{"model": "CTC audio transcriber", "gain_aug_db": 10, "n_mels": 64, "norm_position": "pre", "activation": "swiglu", "layers": 14, "optimizer": "adamw", "weight_decay": 0.0}
Rows from block 5 of a small CTC audio transcriber, named by matrix and row number. Rows with one number belong to one neuron. Each number is 128 + 24 x the weight over its row's rms, rounded and kept within 0 to 255. All counts start at 0.
After each neuron's rows are labels from the 100 clips, of 14976, where the neuron reaches its largest size: "responds to" is what is common among them. Only what is clearly more common there than usual is listed. The data: short read English sentences (LibriTTS-R). In brackets: how many of the 100.
# gate: MLP gate (model.blocks.5.mlp.gate.weight, 416x160), inputs 0-159
# fc1: MLP up (model.blocks.5.mlp.fc1.weight, 416x160), inputs 0-159
# fc2: MLP down (model.blocks.5.mlp.fc2.weight, 160x416, transposed), outputs 0-159

gate.154 [144 146  84 110 137 104 133 142 140 130  91 120 112 121 162 117 157 124 143 184  96 107 100 115 178 191 110 146 150 135  97 156 145 134 129 108 134 195 139 104 154 129 121 113 102 122 152  95  81 137 124 120 149 131 152 128  70  85 150 108 107 161  92 129 144 183 133  92 143 116 139 156 192 116 141 118 133 165 147 145 142 140 127 127 152 109  92 135 151  92 127 115 148 118 164 135 170 129  80 115  70 124 140 154 104 155 134 130 140 134 157 122 136 123 120 139 137 121 129 110 112 114 126 132 114 109 112 138 110 115 135  86 139 128 132 161 117 136 112 124 108 153 114 119 173 126 102 128 143 119 171 150 177 163 136 134 141 140 104 101]
fc1.154 [109 122  96 117 132 112 121 142 122  79 116 141 136 145 137 146 146 166 158 108 122 116 140  63 102 135 149  91 163 104 108 111 130 167 118 146 145  97 145 138 162 141 172 114 121 124 135 140 137  86 151  86 139 205 127 155 110 115 110 159 149 132 143 139 110 165 123 122 126 146 150 126 157 137 155 155 123 121 161 100 112 144 102 145 122  79 181  99 121 163  74 149 165 173 161 130 113 144 133  92  75 106  97 126 136 153  96 127 145 136 128 104 125 124  97 118 176 124 130 133  89 111 153 120 156 116 137 161 118 124 135 116 131 124 105 124  97 113 115  94  91 126 142 135 129 136  80  94 123 146 113 122 106 142 137 137 126 168 149 151]
fc2.154 [113 139 136  94 156 146 146 149 172 117 179 122 152 102  97 136 107  95 138 108 102 108 153 138 157 129 139 123 121 153 126 128 118  95 101 128 142 118  96 115 154 136 125 133 116 101 149 159 128 135 138 129 126 179 148 156 138 134 127 108 140 169  97  92 131  94 135 109 115 100 119 100 116 140 112 123  85 117 147  88 100 137 129 150 156  92 101 141 115 138 159 174 127 105 114  76 138 134 175 134 118 135 124  93  98 110 103 157 107 128  82 133 153 134 152 132 159 104 107 123 108 133 115 116 141 103 166 131 159 117 150 211 123 113 116 166 121 108 177 110 164 132 143 127 105 109 152 104 140 124 101 103  52  97 105 144 148 146 117 137]
responds to: the word "be" (41)

gate.157 [ 74 116 126 154  95 122 133 121 108 152 123 127  95 103 141 104 128 135 133 109 131 119 108 140 135 116 131 151 135 117 156 130  80  80 140 119  98 126 127 116 197 115 113 150  91 124  96 110 114 152 124 109  91 151 142 122 118 137 149 149 137 154 120 105 151 127 127  91 140 149 106 106 183 140 122 141 125 136 178 168 118 119 118  83 114  78  94 124 118 120 161 125 141 155 130  98 116 149  92 148  86 122 110 145 104  68 119 101 112 132 136 157 101 121  84 183 141 174  77 147 128 151 127 148 142 126 125 113 138 117 149 130 141 126 104  87  94 145 106 112 142 157 143 160 115 112  99 149 141 123 115 118 158  76 117 135 129 121  67 150]
fc1.157 [175 102 150 170 121 139 128 130 135 102 109  56 107 143 126  97 140 126 120 124 136  91 139 135  91 140 105  55 164 117 137 105 106 120 121  97 132 102 121 152 150 164 126 144  96 149 113 117 132  92 156 103 117 100 124 109 116 110 145 127 107 112 103  91  87 146 147 130 144 121  92 157 158 141 151 138  74 162 100 134  93 130 123 155 126  95 148 153 151 134  92 142 118 123 126 173 104 142 133 138 152 150  97 141 148 114 126 104 123 107 122 117 160 106 141 110 140  99 112 140 114 122 153 124  86 147 137 148 175 125 133 164 156 136 123 150 118 157 148 106 132 110 133 129 160 127 141 117 157 111 123 111 102 106  52  89 143 147 125  73]
fc2.157 [ 97 187 105 167 154 127 128 165 122 115 107 121 134  93  79 141 104  91 139 140 145 113 137 154 120  97  91 120  94 137 154  76 118  88 135 105 130 127 108 148 124 128 115  97 143 100  75 129 138 123 110 135 135 131 149  98 108 151 109 147 140 139  59 126 102 173 137 157  91 104 158 132  86 131 139  85  87 126 166 105 130 144 121 120 142 175 139 115 169 123 102 128 138 139 105 134 121 167 139 112 141 102 140 133  91 113 125 105 121 147 102 135 135 127 120 151 146 109 146 149 111 121 110 131 142  95  95 177 141 120 106 143 176 138 100 127 157 155 105 137 126 131 167 145 132  85 133 102 125  94 124  92 115  95 116 122 164 114  89 108]
responds to: the word "i" (49)

gate.18 [ 92 119 153 149 111 124 131 156 127 129 128 101 115 137 141 121 170 144 131 104 118  98 136 139 104 145 115 121 124 128  97 113 131 128 118 143 118 156 147  89  77 179 142 156 100 120 138 120 108 110  87 105  98  97 105 137 144 141  88 124 116 161 158 114 156  76 103  89 112  87 140 136 121 111 153 107 124  83 141 158 119 109 134 111 133 112 127 101 177 136 144  96 140 140 112 134  83 113 161 100 133 126 127 166 122 123 165 120 146 145  81 154 150 126 134 148 113 180 134 154 121 126 131  62 132 191 144 151 156 128  91 112 135 168 124 173 143 129 140 140 116 112 164 131 120 139  91 124 113 138 133 175 142 106 153  79 160 136 116  94]
fc1.18 [142 150 128 142 106 138 135 149 106 110 139 147 124 118  67  97 108 128 105  69 155 148 116 101 162 113 174 111 143 118  83 144 144  93 142  94 125 113 103 133 162 148 127 107 177 145 122 109 118 159 105 150 128 121 185 173  99 138 132  85  87 125 141 123 115 159  99  89 154 101 148 160 104 144 135 126 133 137 149 117 109 128 104 131 100 100 131 124 112 110  95 139 141 130 125 135 116 126 154  96  99 114  92  99 128 115 150 135 158  80 103 109 142 111 104 175 136 113 130 136 146 149 102 111  89 120 109 124 111 146 148 174 137 129 142  94 159 134 130 114  96 127 144 113 114 164 114 163 106  85 111  72 157 106 136  98 127  91 158 113]
fc2.18 [157 106 122 110 182 123 130 124 139 164 109 150 128 135 135 107 176 149  96  99 112 115 147 137  79 157 108 188 124 115 124 128  82 120 128 136 126 125 105 146 143  91 133  85 133 147 135 172 166 136 146 131 133 129 117 113 143 170 126 152 154  96 122 121  99 122 146 162 134 149 153 101 142 136 106 113  89 175 104 137 136 108 113 161 136  73 123 193 115 128 125 153 135  92 120 168 136 119 134 168 152 148 156 146 162 143  97 118 103 164 117 131 130 124 102 128 146 116  52 116 108 112 140 120 107 123 140 146 127 134 141  73 159  92 156 142 111 132 108 145 127  77 126 143 126 146 148 100 174 134 162 117 127 121 118 142 150 137 113 115]
responds to: the word "you" (37)

gate.241 [113 134 118 139 165 184 152 156 156 106 136 128 120 110 111 116  99 140 147 107 131 139 142 134 135 194 118 152 165 127 135 160 112  73 145  93 122 101 145 103 129 130 160 119  62 140 140 157 101 109 157 144 122 127 109 149 120 133 152 110 142 133 119 112 117 178 179 101 122 121 106 143 164 108 127  94 135 159 108 141 101 172 123 125 166  61 133  82 120 131  96 145 136 128 165 136 119 119 107 146 114  97 106  97 122 130 141 158 138 181 111 116 129 124 145 147 103 114 119 152 172 123 115 116 104  91  99 148 143 201 130 120 145 126 126 156 113 163 124 129 135 126 125 156 141 101 117 107 124 152  92 137 104 150 124 163 118 121 140 156]
fc1.241 [174  80 142 130 118 158 109 162  83 135 169 107 150 125  90 102 130 125 110 152 104 151 148 134 134 167 157 103 123 140 135 182  93 144 112 127 180 112 139 128 160  87 145 170 155 131 120 117 154  99 108 108 175 111 126 122 137 119 129 142 152 119 197 129 123  84  55 107 139 137 158 158 139 158 142 116 124 136 119 137 121 138 140 114 146 131 123  95 115 182 101 165 168 134  91 111 129 150 108 143 141 161 175 114 166 150 134 125 151  99  96 150 126 127 147 110 141 141 140 121  95 142 121 132 124 132 101 105  91 130 140 166 121 118 172 130 149 118 128 160  95 105 117 133 160 133  96 139 132 102 112 122 131 120 148 128 132  92 135 130]
fc2.241 [114  92 161  85 104 136 131 131 117 117 144 138 152 159  95 182 134 164 137 117 120 111 132 145 123 159 129 148 116 144 150 153 131 130 118 121 133 108 106  99 133 163  88 170 163 123 128 120 139 145 165 121 136 141 104 109 125  89 137 100 143 172 137 127 123 130 109 113 115  85 161 114  85 151 151 147 137 149 141 192 120  92 130 128 137 102  86 130 174 146 124 148 140 135 129 133 159 125 118  80 108 128 149 141 163 108  87 109 140  96 145 101 145 150 126 147 117  77 152 136  97  80 140 161 124 158 143  84  57 114 107 144  97 118 118  95 127  88 125 127 110 141 151 163 145 171 154 138 109 132 122 119 129 143 141  78 135 115 147 125]
responds to: the word "i" (39)

gate.87 [111 101 117 152 120  90 143 103 113 205 144  80 111 141  81 139 134 169 125 140 127 126  96 102 155 151 117  70 118 165 161 152 120 143 129 116 165 150 134 104 167 134 146 136 135 125 109 146 115 153 127 144 153  83 125 160  95 134 119 107 131  75 115 120 160 141 173  79 151 122 118 211 139 143 124 124 158 127 105 148 125  90 129 191 156 136 134 117 167 144 163 171 115 148 125 132 129 135 127 103 172 136 136 146  85 115 142 110 126 132 171 139 132 143 143 126 114 144  95 167 138 130 101 121 138 113 124 116 139 145 138 127  94 134 139 113 101 108 103 124 118  99 112  97 119 131 145 113 140 170 134 116 151 124 115 117 127 132 130 100]
fc1.87 [154 139 118  85 155 165 130 124 143 121 139 138 123 109 106 138  62 135 122 155 110  92 139 140 147 135  97 162  98 160 111 105 132 112 107 122 146 143 142  92 131 114  86 153 134 151 118 123 134 140 137 139 164 138  80 102  91 106 160  79 107  65  98  89 114 167 165 128 170 113 154 100 135 134 169 100  85 117 123 111 153 152 127 107 127 104 154 142  95  81 124 152 131 127 133 125 109 159 102 108 129  82 123 168 110 100 155 151 124 120 148 128 150 121 156 151 118  91 159 145 143 169  95  85 154 108 128 172 115 138 116 116 114 138 141 133 145 121 131 145 157 140 120  98 124 130 125 146  98 120 166 147 124 146 108 111 109 129 126 181]
fc2.87 [136 134 154 143 131 100 101 142 140 169 130 141 127  93 137 123 127 168 135 111 148 126 131 121 140 133 110 114 141 120 135 150 167 120 124 132 163 124 135 122 146 121 133 164  83 168 122  89 134 100 142 169 140 121 137 152 107 136 136 175 113  85 130 157 191 131 133 130 120 125 142 137  88 167 135 116 188 133 160 150 122 173 138 189  98 113 114 114 104 116 139  90 150 110 160 149 114 118 103 141 159 168 125 113 124  98 112  80 112 133 176 111 127 104 156 157 116 125  96 129 133 101 141 154 103 141 135 118 103  66 147  88 100 105  76 137 154 124 138  94 107 127 145 102 101 121 148 128 144 148 139 173 156 165 137  98 135  99 114 116]
responds to: the word "be" (58)

gate.55 [140  94 123 146 113 125 144  94 174 178 110 131 140 130 104 136 181 136 167 139 109 129  98 103 103 103 135 126 118 140 121 151 100 102 171 110  87 132 117 159 147 101 130  91 127 171 141 180 142  75  89 119 133 138 126 132 127 134 124 193 161 137 140 110 150 130  83 134 148  84 126 126 108 111 119 146 110 112 182 175 159 129 100 133 100 124 151 135 154 102 119 114 108 142 116  78 162 120 128 118 108 115 135 143 120 135 121 112 135 114 121 136 139 134 105 124 158 142 131 150 122 125 114 155 163 122 153 166 158 157 128 130 146 129 136 131 115 104 169 119 150 139 140 137 119 108  87 153  70 164 135 116  91 149 165 102 135 191 118 134]
fc1.55 [130 107 114  89 120 141 129 139 147 180 118 125 159 124  79 153  71 108 108 152 127 137 112 106 109 127 147 119 150 142 173 145 128 124 122 150 129 125 134 101 122 162 115 154 108 102 145 140 127  94 163  90 127 110 165 113 134 130 116  89 112 173 144 137 121  82 120 140 133 119  88 147 135  58 136 122  91 116 115  94 125 127 147 188 150 181 123 146 147 171 103 141 138 130 147 138 153 112 132 134 128 135 164 108 157 116 122 129 130  97 135 124 153  85 130 115 177  88 148 110 122 151 130 138  91 130 163 161 170 119  92  98 140 118 153 137 144 119 131 116 113  91 103  98 112 133 147 102 130 132 119 123  97 148 154  96 112 156 170 176]
fc2.55 [110 121  88 110 178 129 116 101 121 125 140  95 134 161  82 123 155 112 116 181 160 131 129 163 121 126 110 152  70 139  84 100 133 158 150 119 139  85 105 134  97  78 131 114 127 152 144 101 106  88 138 120 148 123 121 113 126  94 124 155 159 118 115 106 114 139 112 107 104 156 191 158 110 204 114  99 109 131 146 116 135 134  97 138 153 121 134 113 120 149 131 138 108 141 125 138 127 132 104  75  99 134 135 131 144 154 131 139 142 155 118 136 145 133 109  89  85 139 154 123 134 152  98 129 154 115 138  70 129 152 124 126 124 117 106 125 150 107 138 101 101 144 154 110 105 133 102  88 147  97 145  86 148 101 149 125  68 129 135 158]
responds to: the word "you" (37)

gate.67 [121 146  93 122 121 167 134 118 150 142 141 117 154 117 135 134 151 187 138 155 116  96 110 112 121 124  91 125 179 124 121 154 124 118 122  86 150 159 106  94 126 144 169 137 100 148 142 191 172 127 141 105 156 164 164 167 118 131 142 126 123 141 130 120 146 132 118 115 158 131 139 137 133  83 178 151 115 143 198 134 178 166  96 118 141 129 141 148 120 170 137 139 130 134 144 122 108 154 102 145 122  89 165 142 147 100 110 155 117 127 146 118 150  69 189 130 135 123 112 115 115 145 139 183 101 155  97 147 142 150 130 118 130 173  85 130 134 130 150 164 145 121 128 112 109 118 137 105 122 151 113 122 113 126 137 163 121 158 157 140]
fc1.67 [119 139 137 132 134 135 137 106 119 145 154 132 111 106 148 110 149 106 127 129 178 122 115  53 142 104 156 167 132 114 147 162  73 105 102 106 119  99 138 119 140 136 110  91 181  85 118 151  92 112  96 119 129 124 189 149 106 124 120 117 135 128 124 150 145 128 129 144 132 114 147 152 130 181 123 139 138 131 141 127 146 135 105 125  96 137 137 182 165  97 183 176 127  90 135 147 128 166 110 103 115 146 114 151 145  95 120 104 117 120 158 110 124 135 128 164 120 125 137  91 150 121  92 121 130 114 151 126 143 113 110  96 151 145 104 135  63 118 167 171 140 117 148 138 160 113 145 124  98 164 158 121  92 128 145 142 168 126 113  87]
fc2.67 [137 152 132  64 126 121 109 146 108 130 105 155 138 149 102 143  94 154 127 122 120 144 121  88 123 129  73 106 123 103 123 126 109  84 107 111 141 101 125 127 107 144 141 102 156 123 112 145 102 166 125 156  90  98  84 129 132 153 134 124 137 143 124 115 108  82 150 152 131 143 133 170 117 162 132  92 149 140 146 131  57 113  89 139 102  93 157 110 111 118 158 150 143  60 124 135 167 109  98 140 126 161 118 100 142 136 144  77 153 126 117 117 174 145 128  82 140 121 123 107 163 102  92 157 141 105 126 118 110 136 149 143 144 162 102 144 135 136 156 168 116 177 157 113 157 161 113  93 133 120 129 130 116 115 165 140 145 129 123 104]
responds to: the word "i" (56)

gate.179 [118 136 124 139 125 142 100 131 126 136 151  84  83 149 106 113 103 123 109 128 141 115 148 118 147 160 103 129 147 172 161 144 119 134 166 117  95 132 131 138 115 115  93 164 138 141 108 112 118 152 199 124 127 136  97 109 126 163 161 156 116 115 140 120 137 131 108 107 152 122 104 131 142 121 109 109 120 155 144 172  99 158 118 135 162 130 121 173 117 133 115 115  71 115  83 146 124 125 118 147 124 167 145  98 101 158 134 100 116 142 101 166 207 126 132 152  61 152 152 165 145 142  85 130 139 109 108  94 123 111 109 109  92 149 102 129 100 143 116 147 153 133 122 126 164 140 137  51 129 121 105 111 156 125 117 104 140 154 132 131]
fc1.179 [112 138  73 129 106 148 143 145 116 125 121 143 124 104  89 112 166 140 124 120 102 148 157 112 136 100  90 178 113 121 142 149  87 102 134 127 139 113 129 125  92  94  98 133 135 139 132  65 139 125 129 112 124 135  79 135  93 165 138 116 139  58 134 133  94 115  96 121 122 116 114 157 108 140 103 110 131 143 148 143 112 140 116 118 112  80 125 124 144 143  74  98 129 106  98  98 128 150 114 145 122 138 126 114 123 116 144 128 138 120 148 151 159 108 108 165  91 120  90 119  93 136 192 140 123  94 130  99 105  81 163 109 178 131 132 111 115 170 155 132 161 163 148 115 118 162 115 112 146 149 151  87 157  99 104 126  95 136 133 153]
fc2.179 [136 136 152 126 151  98 116 163 136 144 112 140 142 118 133  74  83 134 108 131 199 118 120 119 159 141 149  93 133 121 151 118 121 104 149 118 112 110 125 166 179 148 163 152 117 108  83  97 132 114 140 160 101 143 129 119 102 126 129 130  97 126 124 115  92 142 128 130 127 136  77 122 166 160 155 112 160 157 115 130 168 117 148 138 112 130  93 147 128 155 127 146 127 102 103 128 113 114 175 146 168 100 113 163 112 137 125 128 143  71 129 134 163 144 169 117 148 167 114 131 118  91  90 121 146 117 116 134 161 129 116 124 100 133 174 150 124 136 112  87  70 143 155 133 146  68 109 126 116 135 118 112 168 146 166  92 104 114 128 155]
responds to: the word "i" (65)

gate.61 [134 137 133 109 121 140 123 121 147 139  89 132 117 137 126 134 122 146  84 122 149 115 132 113 150 111 150 117 117 121 120 158 128  95 128 119 101 111 132 123 145 181 150 164 146  85  93 155  71 119 128 142 144 144 141 118 141 110 161 168 130 113 145 163 132 121 132 101 171 122 179 157 150 110 170  97 119 111 115 144 141 174  88 104 127 128 141 122 114 103 130 104 128 160 128 128 138 153  90 146 145 128 123 123 145 129 124 102 116 170 147 135 164  65 143 106 138 119 131 181 118 111  93 146 136 152 111 124 134 120  89 125 136 163  91 167  86 137 135 135 164 189 135 100 141  87 141 131 145 184 124  97 136 178 134 170 162 163 136 153]
fc1.61 [177 150 152 114  93 150 100 151 102 116 106 120 105 148 146 111 124 111  74  96 130 128 108 122 106 160 135 131 162  89 113 140 130 149 139 105 130 114 118 146 178 139 128 125 127 133 122 106 143 123 170 193 148 102 111 149 131  89 100 112 145 165 149 162 169 138 120 115 154  93  95 133 156 126 135 115 107 157 133 120 182 103 123 118  91 108 171 121  76 126  99 165 152 117 127 144 174 175 142 102 120 144 144 129 158 138  86 153 132 158  92 129 156 125 140 125 109 152 131 108 131  72 108 123  99 114 126 154 149 110 125 171 153  98 132 127 156 117 126  94 123 108 100 127 159 130 141 139 144 140 132 158 180 153 109 147 146 109 125 145]
fc2.61 [165 103 128 146 128 153 131 152 175 123 117 118 129 131 150 146 140 148 145 121 136 114 156 122 107 104 164 103 166 170 132 139 115 167 102 109 107 107 106 144 110 140 153 138 121 155 145 132 163  95 125  86  75 151 170 102 119 185 156 153 152 119 107 128 158 102  97 149 117 100 152 120 143 154 133 165 141 101 124 168 129 142 147 135  86 146 131 149 155 143 127 125 100 121 116  97 140  96 113  91  69 149 138  76 137 144 162 105 126 143 102  99 123 120 104 101 166 134  88  76 148  99 131 101 106 139 116 131 147 118 177 138 124 106 136 147 141 125 148 136 101 142  82 127 124 117 142 126 107 114 109 111 136 104 181  97 105 101 135  90]
responds to: the word "you" (61)

gate.305 [121 164  99 140 176 154 110 123 140 130 135  68 116 126 158 135 130 109 182 127 125  87 117 103  75 141 147 146 129  96 136 109 134 140 160 112 101 154 142 100 135 151 169 164 108 134 113 135 124 160 129 135 136  95 136 151  95 124  98 145 134 170 124 126 149 133 147 145 138 112  96 144 113 105 177 107  89 137 121 130 158 124 136 120 116 148 126 131 152 108 142 137 105 100 132 162 136 134 103 192 121  89  74 164 123 102 100 160 142 168 122 106 125 133 120  96 157 116  96 120 122 163 143 118  65 106 144 137 163 189 102 114 125  95 128 161 127 141 105 152 115 145 118 136  96 127 144 118 119 107 129 164 125 136 117  76 164 115 125 143]
fc1.305 [185 128 118 132 109  97 160 149 177 129 141 127 104 141 108 130 134 134 130  82 116 167  88 101 101 134 132 133 126 157 108 117 136  69  89 135  87 128  84 103 103  88 182 144 116 141 148 125 134  95 135 103 115 135 138  87 127 175 132 127  76 139 136 166 146 101 101 118 151 120 111 127 173 115  96  90 154 128  84 103 106 108 141 128 143 117 106 142 127 149 102 109 152 133 158 119 153 131 142 106  79 133 117 147  98 122 141 134 141 189 172 119  85  87 115 115  99 126 142 151 146  99 153 164 146 122 150  91 104 137 131 134 145 141 127 123 156 119 109 102 154 144 135 125 130  90 140 130 132 110 124 125 125 119 174 152 137 153 109 128]
fc2.305 [141 125  93  88 200  87 163 114  87 126 149 131 105 121 121 138 134 134 134 166 164  99 111  97 107 109 121 126 134 135 154 119 138 124 162 148 129 134 103 102 125 137 110 157 120 141 124 103  97 137 177 109 134 103  95 124 168 190 109  92 141 164 121 123 156 126 128 133 147  99 109 152 148 146  95 127 136 147 117 117 151 129 139  97 125 160 141 110 100 108 123 160 156  84 116 137 126  98 143 131 128 109 110 127 113 158 134 121 140 158 154 149  98  97 161 140 109 153 104  95 141  96 105 104 107 140 181 149 156 146 126 129 140 142 100 164 115 169 146 127 179 115 107 143 139 127 163 116 142  70 121  89 124  79  89 122 159 116 142 142]
responds to: the word "you" (34)

gate.321 [138 170  76  95 144 130  95 116 127 107 152 103  76 136 113 169 145  99 149 153 124 124 110 122 137 140 133 150 119 176 163 132 149 112 111 123 105 154 132  85  96 164 107 131 123 120 122 106  87  90 135 144  91 138 115 140 133 146 125 186 129  73 124 116 131 100 139 127 123  74 151 133 114 101 123 100  99 119 100 136 116 134 111 110 133 137 110  96 127 120 115  83 148 129 107 112 115  85 141 137  71  73 125 109 122 152 143 139 145 149 123 114 142  97 149 139 151 139 138 150 114 146 107  95 141 131 154 111 112 143 161 111 114 104 103 179 100 144  96 140 104 162 128  92 157  93 105  94 145 113 146 100 129 158 181 126 101 105 112 125]
fc1.321 [157 164 139 140 114 123 170 119 114 138 150 130 160 130 137 134 141 104 150 121 139 128 110 186 129 141 126 138 105  88 144 153 138  87 114  90 171 108 171 156 128 156 116 102 118 161  88 123 123 151 126 125 110 132 149 120 129 124  88 102 108 104 120 161 137 182  99 124 145 124 166 179 121 145  74  86 149  96 145 144 134 141 107 121 126 174 172 111 100 106  79 128  87 177 128 104 123 120 163 122  87 138 115 149 146 122 149 126 139 161 102 129 130 112 150  92 147  87 123 137  84 140 131 159 139 136 135 156 132 112 186 117 124 106 157 142 152  87  98 130 125 143 121  92 130 167  81 125 125 116 140 130 125 115 140 129 127 110 153 128]
fc2.321 [172 155 173 123 103 133 151 110 156 163 139 117 125 158 135 121 167 145 136 101 137 100 110 121 144 127 170 111 105 145 123 121 154 150 146 105 162 153 142 144 149 126 131 125 173 171 142 108 138 140 145 113 178 156 113 124 136 121 132 142 140 107 112 144 115  95 115 152  84 170 115 132 117 115 111 161 159 126 131 163 136 137  85 147 116 151 131 113 156 152 157 127  93 148 102 118  97 161  88  89 158 158 159 138 119 167 125 109 142 148 136 111 117 157 137 139 156 105 164 129 119 123 118 175  99 105 139 188 131 120 134 164 165 112 161 119 115 118 158 146  90  93 125 160 103 179 106 123 101 106 152  94 127 135  99  97 181 144 128 134]
responds to: the word "you" (35)

gate.92 [124 108 152  96 133 130 117 125 127 122 132 122 152 110 129 142 123 147 133 109 128 109 162 152 121 175 123 105 121 137  98 120 105 115 123 145 128 107 110  71 142 102  95 129 121 170 136 111 157 113 100 133 133 124 114 169 122 152 105 117 154 116 124 117 148 129 136 117 123 113 100 128 131 144  87 127 111 133  85 165 157 161 152 147 132 122 138 165  83  97 111 124 112 178 109 124  58  82  86 148 120 160 125 131 113 123 145 188 176 175 107 149 162 102 128 106  87 107 126 166  96  83 118 107  93  99 142 139 137 187 107 115 124 102 118 153 151 112 140 127  85 108 102 117 111 157 121 114 122 113 114 155 120 116  94 111 115  99  81 146]
fc1.92 [140 163 114 161 130 149 173 109 134 163 126 103 157 131 170 129 108 109 119 128  96 113  93 136 131 123 118  96 148 134  96 116  97 142 144 155 137 107 177 130 116 144 108 113 158 139 130  96 104 132 103 112 105 151 167 108 142 141 177 108 131 104 128 158 103  73 119 151 101 178 184 134 133 140 132 103 129 121 109 133 107 137 131 101 100 169 148 132 117 137 113 124 132 141  74 144 167 214 148 126 139 164 135 147 153 112 155 119 143 141 123 114 150 134 156 128 152 154 103 140 107 131 130 144 147 138  87 118 133 153  94 119 117 128 129  94 167 134 182  96 123 136 142 130 125 124 179 118 168 132 146 117 142 138 151 180 128 125 132  86]
fc2.92 [160 140 106  84 100  98 158 122 125 125 119 164 119 157 100 132 159 133 140 164 128 123 119 126  96 148 141 121 105 136 136 119 167 107 129 129 111 148 126 132 120 128 117 122 138 116 144 160 125 112 146 118 141 122  86 127 139 134  97 122 116 144 104  80 156 154 152 150 184  92  84  87 131 187  89 103 110  81  94 171 133  76 121 146 115 157 147 125 145 138 164 126 105 124 180 145 116 101 115 120 134 115 140 102 136 148 106 139 157 164 146 157 118 152  76  96  86 118 163 128 113 119 145 161  79 165 159  97 115 146 143 140 146 137 130 148 137  60 128 132 163 147 121 128 102 114 109 121 107 121 140 137  97 133 121 158  98 143 139 148]
responds to: the word "i" (48)

gate.62 [ 76 146 123  95  87 130 147 129 117 144 117 117 119  97 178 164 166 128 122 123 144 111 123 141 124 155 154 166  96 140 115 130 151 134 174  89 142 140 138  92 122 126  99 121 128 157 123 140 123 159 136  84 144 102 132  72 132 141 121 111 167 114 126 114 113 109 173 110 147 123 130 104 119 131 170 135 126 115 173 111 142 188 168 128 103 129 100 126 131 124 133 143 134 103 126 133 126 154 120 174 117 144  87 147 103 115 140 140 156 161 121 127 140 161 135 122 122 111 159 123  93 140 140 113  96 185 138 129 118 101 112 124 107 160 159 137 192 125 150 147  97 160 116 100 106 152 117 143  95 121 208 106 145 164 134 139 110 130 108 125]
fc1.62 [175 134 140  64 120 120 132 157 109  71 148 111  97 117 107 171 109 129 179 137 140 108 153 111 115  87 158 157 122 119 128 138 129 101 146 125 149  92 135 139 179 146 149 165 129 163 157 117 117 179 138 130 101  65 113 112 150 111 110 134 133 126 175 147 109 124  93 146 110 109 133 139 139 147 107 159  78 131 172 115 136 143 147  76 132 148 120 157 125 158 154 103 106 128 147 131 127 119 133 130 121 121 131 151 112 155 112 126 159 112 117 132 140 132 165  95 153  89 178 163 119 142 146 118 108 123 148 113 132 107 160 158 114 171 130 132 119 125 142 102 153 143 136 139 127 122 148 143 122 147  85 125 115  89 106 139 157  92  86 159]
fc2.62 [158 118 141 141 181 127 121 131 117 139 150  93 122 144 143 105  79 128 104 112 122 168 128 102 153 154 110 108 125 125 120 146 126 127 111 137 131 170 125 178 121 129 103  95  86 105  91  99 109  67 152 167 119 174 132 112 141 159 136  61 128 137 109 154  96 147 168 120 142 132  93 143 131 113  96 114 136 102 111 136 148  85 128 104 149  99 172 138  99 125  93 100 134 133 104 129  99 136 117 148 135 127 135 141 191 156 138 111  82 120 133 100 128 148  93 116 141 153 148 169 131 111 169 122 127 153 144 126  92 130 161 139 141 116  85 139  93 134 123 138 136 129 116 106  81 148 129 124 136 104 109 135 133 134  97 142 132 163 124  70]
responds to: the word "be" (25)

gate.94 [125 129 107 113 150 110 112 140 134 142 135 152 111 131 189 125 157 119 114 113 134 127 117 117 153 134 124  87  91 134 111  70 127 130 182 153 141 141 120 119  94 148 107 143 114 168  78  88 129 164 108 104 157  88 109 113 124  96 140 141 110 134 139 134  67 112 107 174 150 141  92  83 110 119 160 124 152 123 126 100 122 111 114 131 105 140 122 156  99 108 101 162 119 122 108 118  84 137  95 125 132 155 142 148 119 148 133 153 140 156  74 128 132 135 126 125 136 142 125 163 126 167 154 112 128 176 139 150 161 131 169 144 142 142 126 157 156 120 134 127 119 146 139  78 123 141 141 175 140  85 127 114 109 103 137  85  97 165  98  80]
fc1.94 [168 112 169  99 114 138  85 141 136 139 122 128 105 126 119 139 148 116 132 143 136 108 135 120 135 129 157 145 131 124 169 120 107  97 127 143 124 154 101 164 137 106 123 122 135 146 134 159 128 103 146  95  87 155 144 172 151 147 168 170 115 123  90 124 130 131 168 124 123 102 108 151 143  82 156  97 112 124 148 180  65 109 127 126 124 124 123  78 125 148 139 120  91 143 164 152  97  80 114 127 111 128 124 112 146 120 116 100 108 111 139 111 109 111 111 107 108 115 134 175 151 161  82 157  99 123 117 134 128 126 183 126 132 160 146 125 166 166 150 145 123  85 143  84 178 112 111 113 140 187 113 135  78  93 135 139 134 131 134 109]
fc2.94 [ 92 122 120 179  95  89 100 128 125 112 147 127 137  90 180 117 100 123 105 146 117 144 163 159 137 102 137  81 100 103 144 111 131 170 107 127 147 116 123 152 141 136 104 144 128 137  94 110 135 139 124 175 176 149 137 116 101 120 135  83 167 118 113 125 170 131 131 113 130 118  67 147 135 169 129 151 184 115 112  86 134 116 163 133 132  97 172 141  93 107  81 139 133 166  98 101 103 124 115 146 115 141 103 158 104 107 130 135 146 147 152 131 119 151  95 150 123 136 133 123 143 166 126  77 124 149 132 131 134 110 126 122 126 128 113 172 130 107 110 152 103 102 124 165 124 147 125 134 130 154 124 135 190 116  88  90 147 128 115 164]
responds to: the word "you" (36)